Rows from block 6 of the fusion encoder, named by matrix and row number. Rows with one number belong to one attention dimension. Each number is 128 + 24 x the weight over its row's rms, rounded and kept within 0 to 255. All counts start at 0. After the name is the row's rms in percent of the matrix's.
# v: attention value (fusion_encoder.blocks.6.attn.v.weight, 192x192), inputs 0-191
# proj: attention output (fusion_encoder.blocks.6.attn.proj.weight, 192x192, transposed), outputs 0-191
v.76 099 [130 144 108 144 137 165 122  81 135 129 144 175 116  81 125  97  73 124 177 112 136 122  98 141 116 141 130 141 141 161 152 152 150 107 115 126 121 161  83  86 114 133  98 117 177 127 143 107 119 158 123 130 165 125 114  84 161 109 160 129  93 103 151 134 152 137 125 150 100 160 123 115 154 138 112 145 133  94 120  99 131 130 171 111 109 127 148 127 141 117 156 150 111 111 145  78  97 105 180 135 149 134 106 115 127  96 144 129 133 188 118  71 107 138  93  72 143 116 120  84 123 132 115 138 118  96  94 135 130 148 112 103 145 146 112 115 143 150 116 124 136 142  90 141  99  84 133 175 138  92 126  97 170 145  82 143 150 115 115 135 115 145 109 126 132 134 106 109 122 135 111 105 137 161 116 141 121 144 126 163 109  85 114  90  77 157 110 153 115 142 156 147]
proj.76 094 [155  92 119 148 118 114 160 111 146 124 122 115 138 124 100 133 140  93 104 126 113 143 116 148 161 102  99 115 154 169 123 151 103 118 119 102  78 118 143 142 159 131 109 165 139 111 119 145 120 124  87 157 124 114 146 120  84 140 122 110 172 137  87 114 110 173 122  90 118 127 171 160 159 176 171 126 141 140 152 156 170 148 104 121 154 117 156 110 133 105 138 102 120  96 118  79 119 119 143 107 102 170 120 112 152 163 157 138 123 142 111 151 121 187 107 123 115 165  75 157 123 157 135 127  94 125 143 124 139 131  99 132 129 145 108 116 156 150 116  96 128 132 111 145 120 108 107 108 122 140 149 154 170  90 138  98 127 118 149 141  90  96 138 109 121 106 119 105 127 115 102 134  79  63 165 137 115  60 136 147 117  97 122 157 165  97 138  95 128 117 157 123]
v.77 134 [161 121 141 115 159 144 135 143 114 126 124  92 115  78 155 165 129 116 129 196 141 167 140 186 120 167 136 111  98 112 119 123 112  99 129 141 126 127 125 103 128 100 136  98 154 108 146 158 166 140 132 112 175 124 135 112 165 125 106 145 145 113 108 113 134 137 161 156 142 109 104 129 147 110  82 113 142 138 126  89 103  89 114  92  81 136 115 102 133 109 145 145  85 131 181 103  86  90 124 110 136 121 167 142 117 122  65  63 139 130  77 111 131  93 132 115 132  98  75 117  93 104 136  97 130 114 138 123 139 128 138  98 166 121 129 111 142 151 119 134 114 121 115 112 135 131 132 127 150  88  92 118 140  90 125 120 154 112 108 128 113 134 156 175 140 160  95 124 122 128 136 102 130  76 124 174 120 140  79 119 123 155 101 133  99 123 117 113 150 116 112 119]
proj.77 140 [123 105 114 116 124 132 119 136 122 133 121 161  97 121  49 126 138 102 121 101 129 102  76  49 126 129 132 162  83 190 131 108 104  94  97 101  91 100 129 136 120 136 114 155 151 134 137 122 116  96 102 198 159 100 111 127 127 141 125 115 105 111 173 115 138 136 112 136 107 138 174 119  75 127 158 122  99 122 104  84 124 162 154 123 138 149 156 105 127  87 135 125 189 101  86 101  92 117 115  75 134 115 125  80 133 124 145 147 153 151 105 116 134 171 146 159 132 109 150 124 130 135 100 148 103 138 137 131 127 126 125 138 124 135 106 152 130 106 111 130 100 172 130 149  79 116 146 143 136 141 119 109 141 141 133 138 126 131 119 118 105 142 127 110 153 106  92 117 166 108 132 123 141 141 167 102 131 144 129  99 118  95 116  80 105 127  97 156 140 129 128 147]
v.78 105 [129 125 153 105 129 123 144 128 143 125 134 124 145 174 109 121 182  90 117 106 120  89 149 117 141  58 126 117 104 118 135 126 133 154 121 185 113 147 126  91 136 139 122 117 102 112 147 137 136 122 134 111 113 154 172 138 134 145  59 116 136 135 146 120 127 150 129 144 126 146 137 185 100 129 129 167 135 162 144 141 143 142 132 142 121 120 131 178 113 131 120 145 129 127 130 149 128 141 131 159 133 125 161 114 133 140 122 110 108  90 136 146 107 167 143 131 137 156 103 175 154 154  75 138  78 166 107 135 107 105 106  90 129 107 102 135 144 124 152  92 106 148 129  98 151 171 135 132 150 151 117 130 170 144 145 119 133 144  94 124 149 143  56  96 144 141 124 101 120 105 161 144 132 118  81 122 129 101  73 149 144 147 102 150  88  63 130  97 180 121 110 111]
proj.78 090 [141 174  78 125 122 155  86 141 103 100 120 126 109  91 141  93 100 137 134 106 144 155 128 110 134 131 139 116 122  95 121 111 132 139 110 159 137 136 160 123  84 153 106 134 123 151  75 127 112 153 127 142 124 142 109 159 150  98 138 138  70 155 117  90 132  99  58  76  99 127 121 110 108 131 118  73 166 101 148 124 112 117 122 170  73 118 114 118 126 171  73  93 115 147 134 157 139 132 110 131 159 122 117 144 127 131 146 162 153 129 144 178 128  81 137 137 113 105 153 131 121 121 103  75 106 130 136 148 130 160 136 166 105 131 115 126 157 112 142 130 160 125 112 147 120 125 130 125 159 132 156 125  90 148 138 126 127 135 113 145 135 120 146 139 149 139 137 119 123 161  81  99 131 152  99 106  52 148 140 100 128 166 129 158 124 108  89 153 145 150 147 118]
v.79 095 [ 91 137 152 106 133 143 134  91 123 128  95 137 157 115 126 123 163 108 126  90 129 102 118 120 109 150 128 103 105 190 130 139 129 120 143 149 140 100  67 100 107 138  51 159  85  99 121 111 116 156 144 164 126 130 100 102 103 132 174 145 117 164 121 165 150 142 117  93 140 118  97 129 110 110 165 126 131 124 142 165 143 128 154 117 167 123 133 124 135 140 125 123 130 144 128 168 152 117 129 120 111 126  96 107 136 133 140 147  98 136 189 103 132 178 110 154 134 136 116  71 117 131 104 168 119 127  98  87 141 132 110 129  90 154 148 112 166 136 131 150 117 166  91 112 111  97 143  88 111 142 116 110 122 127  80 141 145 119 153 128 159 127 147 136 114 139 183 110 140 147 121 140 140 134 123  73 148 134 141 131 147  93  65 127 106  97 171 104 138 115 112 113]
proj.79 091 [103 127 117 138 111 154  95 127 139 106 128 159  90 128 162  83 111 116  96 145 109 131 167 157 108 148 133 147 136  80 124 107  90 109 120 101 126 142 144  90 140 135 164 108 143  95 126 111 108 116 142  70 104 106 140 135 119 132 141 204 165 111 103 111  96 116 110  75 134 142 118 140 145 167 124 140 111 136 133 121 139 171 151 114 155 122 121 145 121 151 106 103 106 156 158  72 160 128  83 177 165 138  73 134 164 127 140 139 112 113 163 122 156 133 146 145 115 127 139 122 142 111 115 114 152 154 107 130 135 154 130 141 127 161 105 167  80 127 140 142 127 115 127  92 154  94 124 109 114 108 161  74 124 139 136 147 152  73 123 104 107 132 107 112 123 116 121 119 117 127 116 122 111 139  99 121 115  73  98 126 112 104 166 118 128 129  85 103 133 135 189 138]
v.80 094 [132 134 122 190 108 105 151 119 107 162 127 185  87 135 117 116 119  75 123 137 140  53 111 140 134 103 112 106 137 152 101 166 170 124 103 123 156 101 149 123 147 140 101 141 117 132  96 142 143 160 123 129 134  83 142 128  92 123  81 122 131 142 126 135 166 123 132 121 156 103 140 120 114 135 123 107 143 139 132 120 144 142 174 132 126 140 146 131 125 127 135 150 152 159 110 144  91 136 141 144 147 103 127 113 115  90 159 129 153 110 121 112 144 129 110 154 163  98 165 144 122 140 159 110 103 142  74 131 120 114 161 168  70 135 136  90 131 118 116  92 174 108 108 144 184 129 130 133 118 157 131 115 144 140 154 115 139 142 139 103 123 132 131  91 143 123 146 123 194 133 143 109 122 123  85 143 151 144 173 150 198 166  89 161 140 135 161 115 148 143 121 157]
proj.80 089 [169  97 137 103 151 123 118 129  76 130 157  68 126 122 167  79 121 156 142 144 117 148 140 115 113  85 144 121 117  99 151 103 156 186 114 133 106 119 150  84 108 114 135 115 127 133 138 132  99 130 125 121 141 137 129 161 146  96 101 147  47 124  98 103 116 126 133 123 141 143 149  99 156 151 129 189 118  79 110 152 126 147 143 108 107 106 101 131 115 135  62 137 141 151 120 118 164 112 155 155  93  98 126 123 144 130 145 116 126 111 129 144 138  74 172 112 142 131 118 133 123 136 118 131 135 141 144 126 119 132  95 153 171 105 141 162 135 111 151 141 116 119  90 120  94 150 121 103 126 112 134 123 137  77 146 127 147 108 142 141 127 104 111 143 166 135 153 132  63 127 175 156 112 133 133 107 112 129 123  87 129 101 156 134  68 132 144 127 151 115 117  81]
v.81 106 [144 158 155 122 136 112 125 124 140 112 150 134 138 117 168 101  80 121 131 142 142 139  82 134 158 148 147  87 101 172 133 154 108 154 100  84 193 156 126 111 139 160 146 138 124 110 180 129  94 178 123 125 145 163  86 169 142 131  70 148  59 112 133 166 141  91 119 101 121 164 155 173 158 151 155 124 102 124 167 158 157 156  89 150  97 122 180  99 112 124 124 136 112 153 148 143 133 118 129 101 140 150 114 145 171  94 145 135 117 133 152 120 134 140 128 128 124 127 152 149 121 151 148 129 133 141 126 116 119 154 123 160 121 127 133 141 117 128 130 136 120 116 120 107 125  96 122 134 122 127 100 129 115 106 107 155 103 134 145 119 120 159 167 139  95 148 129  86 135 101 118 140 105  99 131  90 138 138 134  97 100 132 138 125 123 151 111 136  77  72 186 142]
proj.81 088 [ 84 114 117 180  89 144 132 171  65 132 119 110 165 136  95 119 182 126 102  93 115 133 144 124 135 141 133 139 119 153 137 118 177 128 179 121  65 143 137 143 153 158 141 161 139 115 143 133 129 132 160  97 102 121 143 112 119 149 142 127 139 185 155 115 121 124 151  88 114  89 134 113 113  98 100 112  91  95 123 153 154 125 137 109 136 154 114 105 111 118  99 121 144 104 133 137 112 166 131 131 102 136 131 118 100 123 147 160 170 124 164 135 125 130 108 117 157 172  59 140 161  96  98 155 148  95 101 122 128 128 154 124 109  99 120 137 133 114  90 131  87 140 125 172 135 106 103 151 131 168 125 167 147 162 147 120 150 161 144 126 137 119 133 103 159 102 137 143 168  78 111 139 175 133 129 122 150 149 153  97 143 120 131 125 149 115 157 138 124 155 140 123]
v.82 110 [100 117 129  85 145 137 129 136 142 152 149 114 116 124 159  97 113 174 189 206 114 144 146 111 108 129 153 136 135 101 125 109 117 135 122  93 133 165 129 171 122 123 163 133 170 142 131 153  87 110 113  97 138 121 122 138 126 142 145 129  94 119 115 124  94  97 105  90 138 112  91 156  86 112 113 127 146 144  91 141 119 118  78 106 142 122 126 187 109 155 119 110 117 147 135 177 168 175 101 118 169  99 132 133 131 129 131 139 104 157 184 110 113 137 144 141 147 156 136 121 134 105 137 129 128 111 149 140 122 140  94 137 169 117  97 124 155 115 140 129 101  85 177 134 109 126 137 148 152 112 156 149 159 159 141 127  91 113 126 129 180 122 121 100 112 111  61 130 117  93  94 161 120 108 118 100 146 126 139 145 116 122 118 123 106 109  96 177 146 124 152 137]
proj.82 102 [130 140 158 140 103 117 138 150 141  50 113 166 143 152 117 176 156 114 121  86 124  96 116 130 150 121 115 125 132 118 111 155 163 113 124 128 184 150 138 127 129 131 137  98 110 134 129 111 131 142 121 146  96 159 157 121 113 178 165 143 120 111 107 130  94 151 128 140 130 121 128 173 141 127 120 117  95 132 133  84 121 134 189 178 110 150 171  95 115 105 145 155 139 177 156  94 136 136 143 123 128 167 137 119 113 140 104  92 137  97 156 146 159 147 138 134 125 102 118 110 140 108 108 109 160 117 127 117 155 133 152 133  96 125  95 150 141 136 143 127 134 124 165 153 153  87 156 117 127 135 130  98 143  88 120 136 110 174 147 109 143 140 116 134 132 119 218 122 142 166 115 113 172 156 120 125 145  54 115 152 153 124 111 109 138 155 137  84 131 109 121 119]
v.83 090 [143 154 135 120 113 121 121 162 151 133  95 144 134 105 138 165 105 126 105 152 113 106 116 107 130 115 109 109 171 133 112 145 152 123  82 144 113 141 130 127  77 119  89 125 128 127 124 127 156 132 129 104 121 116 103 131 161  90 125 139 135 131 119 177 167 133 141 138 123 117 174 144 126  81 176 122  70 107 167  94 130 107 174 130 101 144  78 122 111 149 176 166 163 130 112 145 163  87 121 135 105 137 122 153 136 128 191 159 115 137 136  99 159 104  72  87 164  90 112 128 142 142 112 157 133 129  87 125 132 143 119 157  64 105 101 107 111 137 118 133 151 120 120 147 149 121 137  62 129 140 116  75 161 117 125 135 113 125 146 139 134 156 103 182 123 105 121 106 134 157 133 122  93 145  97 108 128 130 138 138 123 165 131 107 142 121 141 128 144 170 143 126]
proj.83 075 [102 130 138  99 146  73 126 146  88 142 110 111 145 143 129  80 186 145 155 141 145 153 140 146 114  88  83 112 128 126 141 146 141 149 175 160  95 114 121 141  87 112 119 103 145 109 111 140  72 177 160 105 124 150 114 118 132 119 100 101 129 136 124 124  84  90 176 123  93  98  95 115 115 101 152 156 148 148  89 141 135  75 113 114 140 130 133 125 120 123 108 105 110 146 152  94 127 190 135 149 184 107 151  70 105  92 115 119 145 115 154 137 146  77 110 152 137 160  76 141 108 109 115 118 142 119 132 150 153 145 125 136 121 132 121 146 130 129 135 116 154 151 117  76 116 129 145 150 117 130 124 159 100 118 137 124 142  92 127 166  92 101 137 145 107 139 140 135 119  87 123 104 129 107 171  99 138  88 113 169 134 133 136 124 152 146 123 128 127 121 110 119]
v.84 098 [ 89 130 139 165 124 146 157 122 150 111 126 100  88 140 135  83 124 135 130  67 112  93  99 156 112 149 142 140 117 164 143  90 104 135 186 120 134 102 116 104 143 130 112 120 125 120 135 118 147 162 135 150 135 141 111 151 145  94 116 121 102 117 186 153 140  84  88 143 172 115  98 109 135 149 109  89  97 110 137 142 130 137  81 124 145 119 125 124  82 146 129 144 129 124 114 134 126 126 110 114 175  95 137 117 130 136 162 121 140 134  89  87 161  97  93 126 152 147 111 108 112 132  97 122 177 150 128 127 168 124 124 127 146 137 131 143 139 105  89 112 158 112 135 139 156 156  89 146  86 117 132 123 114 123 144 152  69 132 146 134  91 151 147  91 114 103 122 110 140 124 121 140 142 134  94 152 122 161 177 145 111 144 150 114  61 155 135 153 187 113 163 138]
proj.84 103 [150 116 152 113 109 136 121  97  90 162 174 140 148 122 134 131  94 145 120 131  99 137 101 129 142 129 131 132 146 140 153 158 127 148 156 150 113 151 145 175 143 165 187 165 124  96 135 161 134 139 124  94 133 125 131 141  94 162 178 160 130 119  96 123 132 149 113 100 139 113 157 127 133 122 112 132 121  76 134 180 132 213 120 142  99 145 104 105 126 124 171 112 149 137 184 119 151 138 155 142 138 163 136 110 147 126 141  91 115 130 153 145 111 119 154 104 122  96 117 148 120 109 148 139 112 103 104  84 102 114  85 171 146 122 114 149 107 115 168 155 140 134 109 161 147 114 116 109 142 133  94 169 148 174 178  56 128 145 128 144 142 130 119  98 123 144 145 132 128 163 123 146 104  86 124 163 114 142 136  88 125 113 131 145 110 137 160 104 111 116 136 109]
v.85 102 [140 123 120 128  86 137  88 102 102 108 112 154 131 182 120 146 160 113  90  85 109 117 107 139 117 117  93 119 121 138 150 133  93  74 140 168 136 121  90 116 116 109 103  99 124 132 139  88 104 160 100  85 128 121 137 125 114 127 135 155 157 128 126  97 124 175 107 122 110 112 167 117 117 109 143 123 106 127 161 158 172 120 156 111  92 112 112  89 149 101 126 168 146 106 141 100 102 148 143  82 120 165  62 114 116 150 119 123 154  79  96 160 144 104 133 152 166 119 113 109  89 135 131 158 116 114  95 123 134  78 146 114 144 147 141 101 110 139  99 123 119 168 140 148 147 111 151 119 160 125 108 145 114 125 126 103 155 146 132 115 115 123 101 167 127 134  80 167 129 153 129  83 151 150 122 116 161  84 147  90 119 130 154 112 120 151 113 123 129 166 168 131]
proj.85 101 [161 103 130 113 145 117  98 137 110 136 135 127 128 140 149 125 142 136 159 129 152 136 110  93 126 156 135 129 133 128 139 119 143 150  95 156 102 104 144  86 139  80 145 137 135 158 142 159 150 159 164 163 111  84 119 159 115 119 133 139 135 114 196 152 179  96 158 104  95 135 121 165 156 125 130 150 156 171 112 141 124  76 103 122 177 127 130 151 148 174 147 121 126 109 105  98 125 105 129 150  99  92 159 150 164  88 167 141 167 155 145 100  94 139 158 117 109 132 156 116 131 164 128 145 137 156 172 141 148 137 132 129 161 120 147 134 134 114 133 131 146 120 115 111 147 120 122 118 125  81 145 142 110 137 186 120 151 133 122 131  94 118 139 166 106 162  92 160 141 116 161 159 111  89 137 156 133 157 171 126 103 117 156 172 121 155 117 150 116 187 145 132]
v.86 101 [ 96 126 117 153 106 136 133 132 115 142 119 110 171 119 104 116 118 133 138 109 124 137 133 151 148  80 113 191 141 177 139 119  91 103 164 137 140 120 138 144 121 134 146  95 135 143 157 156 172 138  78 182 140 109 129 136 104  91 134 118 159 115  81 129 130 165 122 115 102  79 113 112 131 136 133 132 119 111 112 123 144 116 146 157 109  75 147 142 142 136  95 119 101 148 119 134 135 131 132  87 130 111 140 121 129 210  87 129 133 122  83 162 138 150 135 101 135 109  58 125 119 123 142 118 174 154 130 107  99 138 115 134 155 126 110 133 116 109  71 135 108 120  77 128 130 166  99 137 121 144 138  98 121 114 117  97  78 120 106  99 113 120 133 140 149 122 163 132 175 156 115  70  96 142 108 152 142 104 120 105 132 117 161 157 111 115 105 151 104 153 138 127]
proj.86 107 [169 108 104  92 136  92 104 127 134 155 157 133 124 116 174 138 125 115 104 164 115 151 127  91 115 170  92 135 116 119 136 117 154  91  78 105 125 152 124 109 160  99 141 154  99  91 121 117 184 156 128 106 119 103  94  94 136  90 132 129 146 102 129 125 145 120 112 121 136 127 129 138 141 106  95 133 152 146  97 134 141 136  85 101 163 145  74 117 122 107 138  76 142 126 116  84  79 115 113 140  79 143  83  89 140 105 167 114 143 107 120  74 158 124 116  90 105 149  64 125 160 142 134 125 100 108 136 135 128 143 150  96 166 147 133 142 161 146 152  81 122 163  93 106 115 130 108 130 176  95 125 134 144 114 132 135 125 124 112 120 101  88 118 137 104 119  88 126 120 110 157 136 129 138 123 132  83 140 122 124  96 148 143 166 156 147 129 152 136 128 115 128]
v.87 109 [127 132 112 130 127 167 124 108 117 130 109 104 122  97 113 110 174  89 150 125 131 167 127 155 108 156 133 102 138 178 148 147  97 133 134 134  88  96  96 122 132 129  99 115  63 132 113 150 159 113 121 127 139 117  93  95 163 138 106 123 179 144 144 121 141 126 143 158 154 145  88 113  95 102 168 120 149 130 142 126 127  85 119  89 143 143 148 125  99 155 129 138 128 150 130 133 120  98  81 147 168 142 120 102 141 121 142 156 134 180 112 121 122 147 101  93 163 130 129 137 107 141 107 104 146  72 105 144 118 124 143 134  88 135 160 132 115 150 139 101 161 112 114 187 193 148 110  88 115 181 133 112 110 142 139 124 104 131 136 140 189 114 124  72 126 116  98 160 137 152 151 136 108 163 102 129 149 125 136 102 123 107 105 161 109 123 129 172 152 118 120 115]
proj.87 097 [137 123 139 140 143 137 163 155 179 121 155 193 124 134 161 114 159 170 150 198 108 132  68 170 149 128 171 184 129 101 148 132  83 141 103 117 141 155 156 160 154 137 156 131 160 136 107 107 139 140 149  88 119 138 122 164 103 124 137 118  88 113 127 133 136 171  91 118 101 136 172 133 141 145 135 112 111  98 109 140 121 167 133 144 129 111 130 160 121 134 125 102 136 118 150  86 156 199 159 144 160 148 144 131 144 128  95 142 104  92 166 133 143 115 119 163 109 134 150 114 144 133 140 110 141 141 125 139 124 121 106 120 135 143  83 135 120 115 156 185 113 165 111 112 115 129 134 124 155 152 106 164 165 131 124 132 102 127 138 161 100 122 137 145 144 137 157 148 121  97 144 120 118 115 119 191  95 123 116 117 145 127 143 127 145 121 135  94 114 160  93 116]
v.88 101 [ 87 134 120 131 140 119 132 135 115 117 126 145 148 149 109 105 138 117 142 106  98 122 128 174 122 157 101 138 111  92 116 145 118  95 132 164 152 150 131 134 123 120  95 103 166  76 148 102 107  72 114 132 123 109 116 122  94 122 141 117 133  94 126 115 116 131 163 141 137  93 109 145 157 113  89 105 135 120 142 159 115  92 155 108  93 147 114 112 205 131 133 155 115 109 129 112 200 120 129 101 124 160 128 121 141 143 110 104 110 148 186 173 172 100 154 117 104 155  99  93 126 120 139 166 115 131 135  95 132 142 128 103  95  77 148 115 135 127 159 106 146 116 126 167 109 142  98 127 140 140 112 105 159 152 110 161 109 160 110  97 106  70 144 130 180  96 158  87 124 120 120 115 147 134 108 114 114 114 129 147 139 107 125  92 127 133 122 131  99 172 112  82]
proj.88 091 [134 100 113 121 102 117  88 101 118 106 137 125 109 136 150 155  92 135  99  93 145 184 131 116 118 118 121 119 107 149 105 125 140 132 127 115 102  99  56 101 157 151 135  87 127 140  98 108 167 165 121 141 129  88 165 117 126 139 121 130 115 149 122  98 151 102 108 139 141 117 144 125 139 113 104 143 166 138 103 190 160 134 123 182 130 102 172 156 143 121 114 118 122 115  99 107 123 124 113 134 132 119  99 134 115 160 109 121 179 125 109 100  79 120 118 107 121  92 158 150 100 143 140 127  80 133 128 165 125 149 177 139 133 151 122 129  94 150  99 122  92 138 139 143 116 159 121 149  93  99 135 104 137 116 119 148 131 125 114  88 109 118 113 145 106 171  71 150 116 120 148 133 165 168 108 136 113 134 124 172 140 121 113 186 150  83  96 105 137 109 183 127]
v.89 097 [110 142 157 157 118 128 135 135 148 168  87 107 156 122 167 130 172 164 118 112 100 119 167 103 119 131 175 134 167  83 116 130 131 127 168 154 117 109 133 183  87 156 102 110 120 175 108 123 125 148 128 100 142 145 134 139  97 129 156 102 134 115 154 139 115 140 120  83 134 160  99 106 101 105 107 121 136 134  96 123 171 124 124 144 145  91 149 133 103  72 131 123 125 141 126 175 129 128 142 117 134 139 120 142 142 149 105 147 124 168 152 162 143 118 120 107 161 110  97 128 177 100 141 136  83 134 156 105 151  86 126  85 162 114 136 160 137 134 137  98 115 124 164 120 112 118 143 100 145 126 160 128 154  81 158 116  88 123 106 163 140 153 133 128 101 108  73 139 115 129  96 136 109 179 138 130 112  94 100 138  79  99 104 106 138 129 117 137 118 133 179 129]
proj.89 088 [117 131 132  48 157  98 121  96 165  76 109 161 121 138 138 177 166 131 123 127 125 128 106 122 102 118 109 117 137 122 123 143 114 124 113 146 131 144 132 143 139  96 121  93 114  96 133 133 123 110 138 189 141 118 125 112  70 131  94 140 155 102 125 171 135 117 113 105 118  88 109 171 109 173 117 116 110 122  98 119  54 146 117 107 144 147 126 164 148 159 126 121 125 166 150 109 114 154 121 146 126 140 139 140 149 127 113 135 120  98 117 134 140 107 137 138 151 133 161 106 112 142  86 130 140 124 137 169 148 149 143 148  72 141 109 135 146 162 122 161 152 126 167 101 168  97 141 146 133 111 112 122  96 135 150 120 132 104 134  92 111  88 116 145 129 123 141 100 144 170 139 118 132 102 136 120 179 118 127 164 142 177  89 105 181 120 110 149 161 106  77 124]
v.90 101 [120 114  94 186 148 148 177 146 142 138 102 165 128 116 125 118 110  97 129  88 103 105 128 172 120 157 143 161 115 145 171 143 147 141 105 145 133 101 117  92 137 121 134 116 101 195 138 122 138 115 136 119 103 119  93 118 116 124 121 110 107  95 141 145 123 119 108 142 185 108 130 134  81 146 119 103 138 160 143 154 122 119 136 124 135 132 120  87 111 176 165 128 139 105 181 160 120 107 123 140  87 121 148  78 107  88 126  93 154 155 124 113 121 106 124 136 125  96  97 129  82 128 161  78 135 129 111 120 130 106 139 136 105 149 124  55 172  99 164 127 136 126 133 134 119 136 103 170 118 150 113 109 144 122 128 165 102 113 136 121  97 126 170  98 143 142 166 103 137 146 140 114 134 150 135 105 136  99 159 162 133 140 125 166 153 160 176 106 114 124 100 128]
proj.90 099 [164 111 140 120 112 128 124  70 108 159 170 117  38 117 144 140 150 160 147 141 117 174 140 140 108  82 123 140  94 123 159 115 129 132 128 126 110 134 137 134 122 109 110  98 132  94 139 192  94 149 133 109 127 117 165 113 170 111 144 169 157 137 119  93 131 121 172 133 139 149 123  92 141 146  93 123 112  86  77 172 162 197 130 127 116 138 131 126 143 111 133 115 128 109 110 124 149 113 152 122 130 149 144 117 135 159 161 130 129  70 103 123 116 125 123 134 148 120 127 156 130 135 147 192 135 130 140 147 107 116 109 111 179 116 121 161 108 153 115 147 115 129  62 134 143 164 130  80 115 156 106 124 154 124 116 108 109 138 144 137  94 143 137 113 139 138 111 141 117 110 144 111 101  94 107 143 110 159 113 146 121 129 171 150 103 103 138 142 122 113 138  98]
v.91 122 [148 137 141 136  73 151 149 122 111 119  79 121 115 106 116 102 134 129 117 106 145 147 142 152  91 130 109 149 129 178 152 132 141  85 120 134 152 160  89 126  90 132 111 107 117  88 122 136 144 148 135 105 110 127 119 163 101 141  78  91 122 143 121 108 110 139 127 156 135 151 138 109 141 159 140 136 120 177 153 136 113  95 104 152  97 148 129  92 137 126 150 134 148 141 124 122 123  93 154 122  76 177 128 122 102 164 106 152 147  76  91 102 152 193 130 114 106  99 126 128  76 127 119 123 139 118 143 160  74  88 105  93  54 107 144 111 142 129 143 173 142 133 130 156 113 157 116 100 110 156 126 124 111 166 165 133 168 139 141 149  83 112 114 149 136 133 179  91 144 121 139 125 159 144 128 130 128 128 132 123 167 150 118 131 138 154 148 111 134 128 127 145]
proj.91 101 [141 126 116 163 152 130 114 122 127 174 119 124 112 112 124 166 164 132 153 187 130 166 122 137 164 112 174 127 109 129 126 125  98 123 127 149 115  84 143 114 156 109 121 105 122 175 118 133 132 161 142  78 141 125 140 142 172 128 130 120 118 130 165 105 173 147 124 133 131 131 119  94 185 123 132 124 107 140 131 161 121 138 103 124 136 131 134 151 155 117 122 110 122 113 159 127 114  95 110 128  85 132 162 107  86 100 134 153 156 123 152 137 144 112 129  95 127 167  81 117 110 119 154 155 128 135 127 145 137 141 197 101 188 135  92 149 160 161 137  92  79 113  99 138 103 138 154 135 155  98 120 207 105 115 113 148 130 105 128 134 139 158 162 120 117 113 130 137 111 110 125 128  72 161 140 155 109 154 154 127  76 159 126 136 132 122 152 154 150 147 158 156]
v.92 090 [126 146 118  93 146 160 126 110 138 159 135 118 137 160 144  89  95 135 109 125 103 141 118 109 162 129 146 128 134  88  92 130  99  95 107 119 108 180 100 153 175 137 104 161 150 127 157 131 117 145 114 144 150 165 162 108 141 135 126 135 127  94 142 162 195 162 114  92 117 124 132 129 133 159 100 151 121 117 103  69 119 184 113 148  84 105 149 152 136 118 109 132 154 154 140 104 166 164 159 127 135  99 126 174 122  89 127 129 152 108 134 156 129 132 103 112 121 135 124 127 143  85 159  99  98 155  96 146 132 134  84 135 178  92 112 142 122 149 134 153  93 145 121  83  95 117 162 123  98 138 109 135  88 126  72  96 141 116 118 122 124  87 131 109 128 121 121 167 130 101 151 145 135 121 101 157 160 104 103 115 144 106 140 134 112  94 126  96 159 132 132 121]
proj.92 085 [112 120 123 123  93  65 119 121 148 124 139  94 126 152 129  93 103 111 105  60 137 108 133  83 137 128 117 127 100 153 104 156 129 100 145 104 134 129 118 120 125  70 139 165 121  91 123 163 125 103 122 143 160 133 105 126 146  72 112 134 129 179 104 135 139 107 119 144 127 111 139 105 166 137 113 145 128 114 185 185 133  61 132 120 120 104 117  85 142  82 156 118 113  92  73 157 107  79 132 142 108 137 154 128 139 157 133  72 136 108 127 158 126 143 146 127 143 108 164 156 132 164 115 146 128 135 149 132 172  87  97 105 104 113 139 111 143 119 141  83  99 149 114 160 131 127 106 150 155 128 135 102 149 148 147 140 117 129 128 115 125 117  98 125 164 120 123 122 122 150 146 141 122 100 173 103 120 153 125 153 127 131 119 164 135 164 151 100 141 106 157 136]
v.93 098 [138 162  96 101 120 160 105 133 110  81 157 128 137 124 133  83  77 125 161 163 124 135 158 182 133 127 124 130 102  93  99 111 147 125  96 132 183 128 114 124 138 153 101 139 123 152 118 117 113 109  96  99 124 132 146 135 158  84 121 129 110 192  85 123 113 139 176 135 137  82 110 157 108 139 154 151 106 138 163 137 111 127 139 168 159 124 124 144 102 136 112 116 116 113 130  84 185 143 134 151 152 112 122 147 132 145 132  96 148 145 152 121 143 123  78 124 122 116  98 100  95 174 122 128 159 193 146  98 101 147 141 112 114 104 114 104 107 104 119 126 147 133 146 124 186 135 133 116 120 130  92 110 163 108 136 125 117 147 161 185 127 147 183 110 150  94 114 126 141 130 137  91 171 117  92 120 128 111 135 124 126 102 130 117 136 109  92 139 115 129 123 109]
proj.93 092 [107 120 115 144  74 112 145 143 145 197 112 156  87 154 153 114 172 111  80 131 133 139  86 148 162 150 113 156 117 126 145 147 133 128 108 169 142 131 106 117 158 169 156 129  87 100 118 152 146 120 154 137 103 138 141 100 105 161 175 130 152  95 142 141 102 127  89 107 123 101 143 120 141 125  86 103 154 144 132 165 192 125 118 122 108 139 107  99 139 117  87 137 176 146  75 108  88 101 132 135 126 156 136  89 120 133 159 124 135 122 134 127 150 122 137 169 147 109 111 150 137  98 147 118 107  80 135 117 145 135 130 107 148 171 124  97 105 128 154 127 121 144 143 134 119 150 142 140 116 127  91 182 124 106  83 117 103 113 110 152 115 131 104 130 150 131 151 132 124  94 101 150 144 124 102 123 144 111 109 137 118 103 197 180 147 143 123 134 122 116 123  92]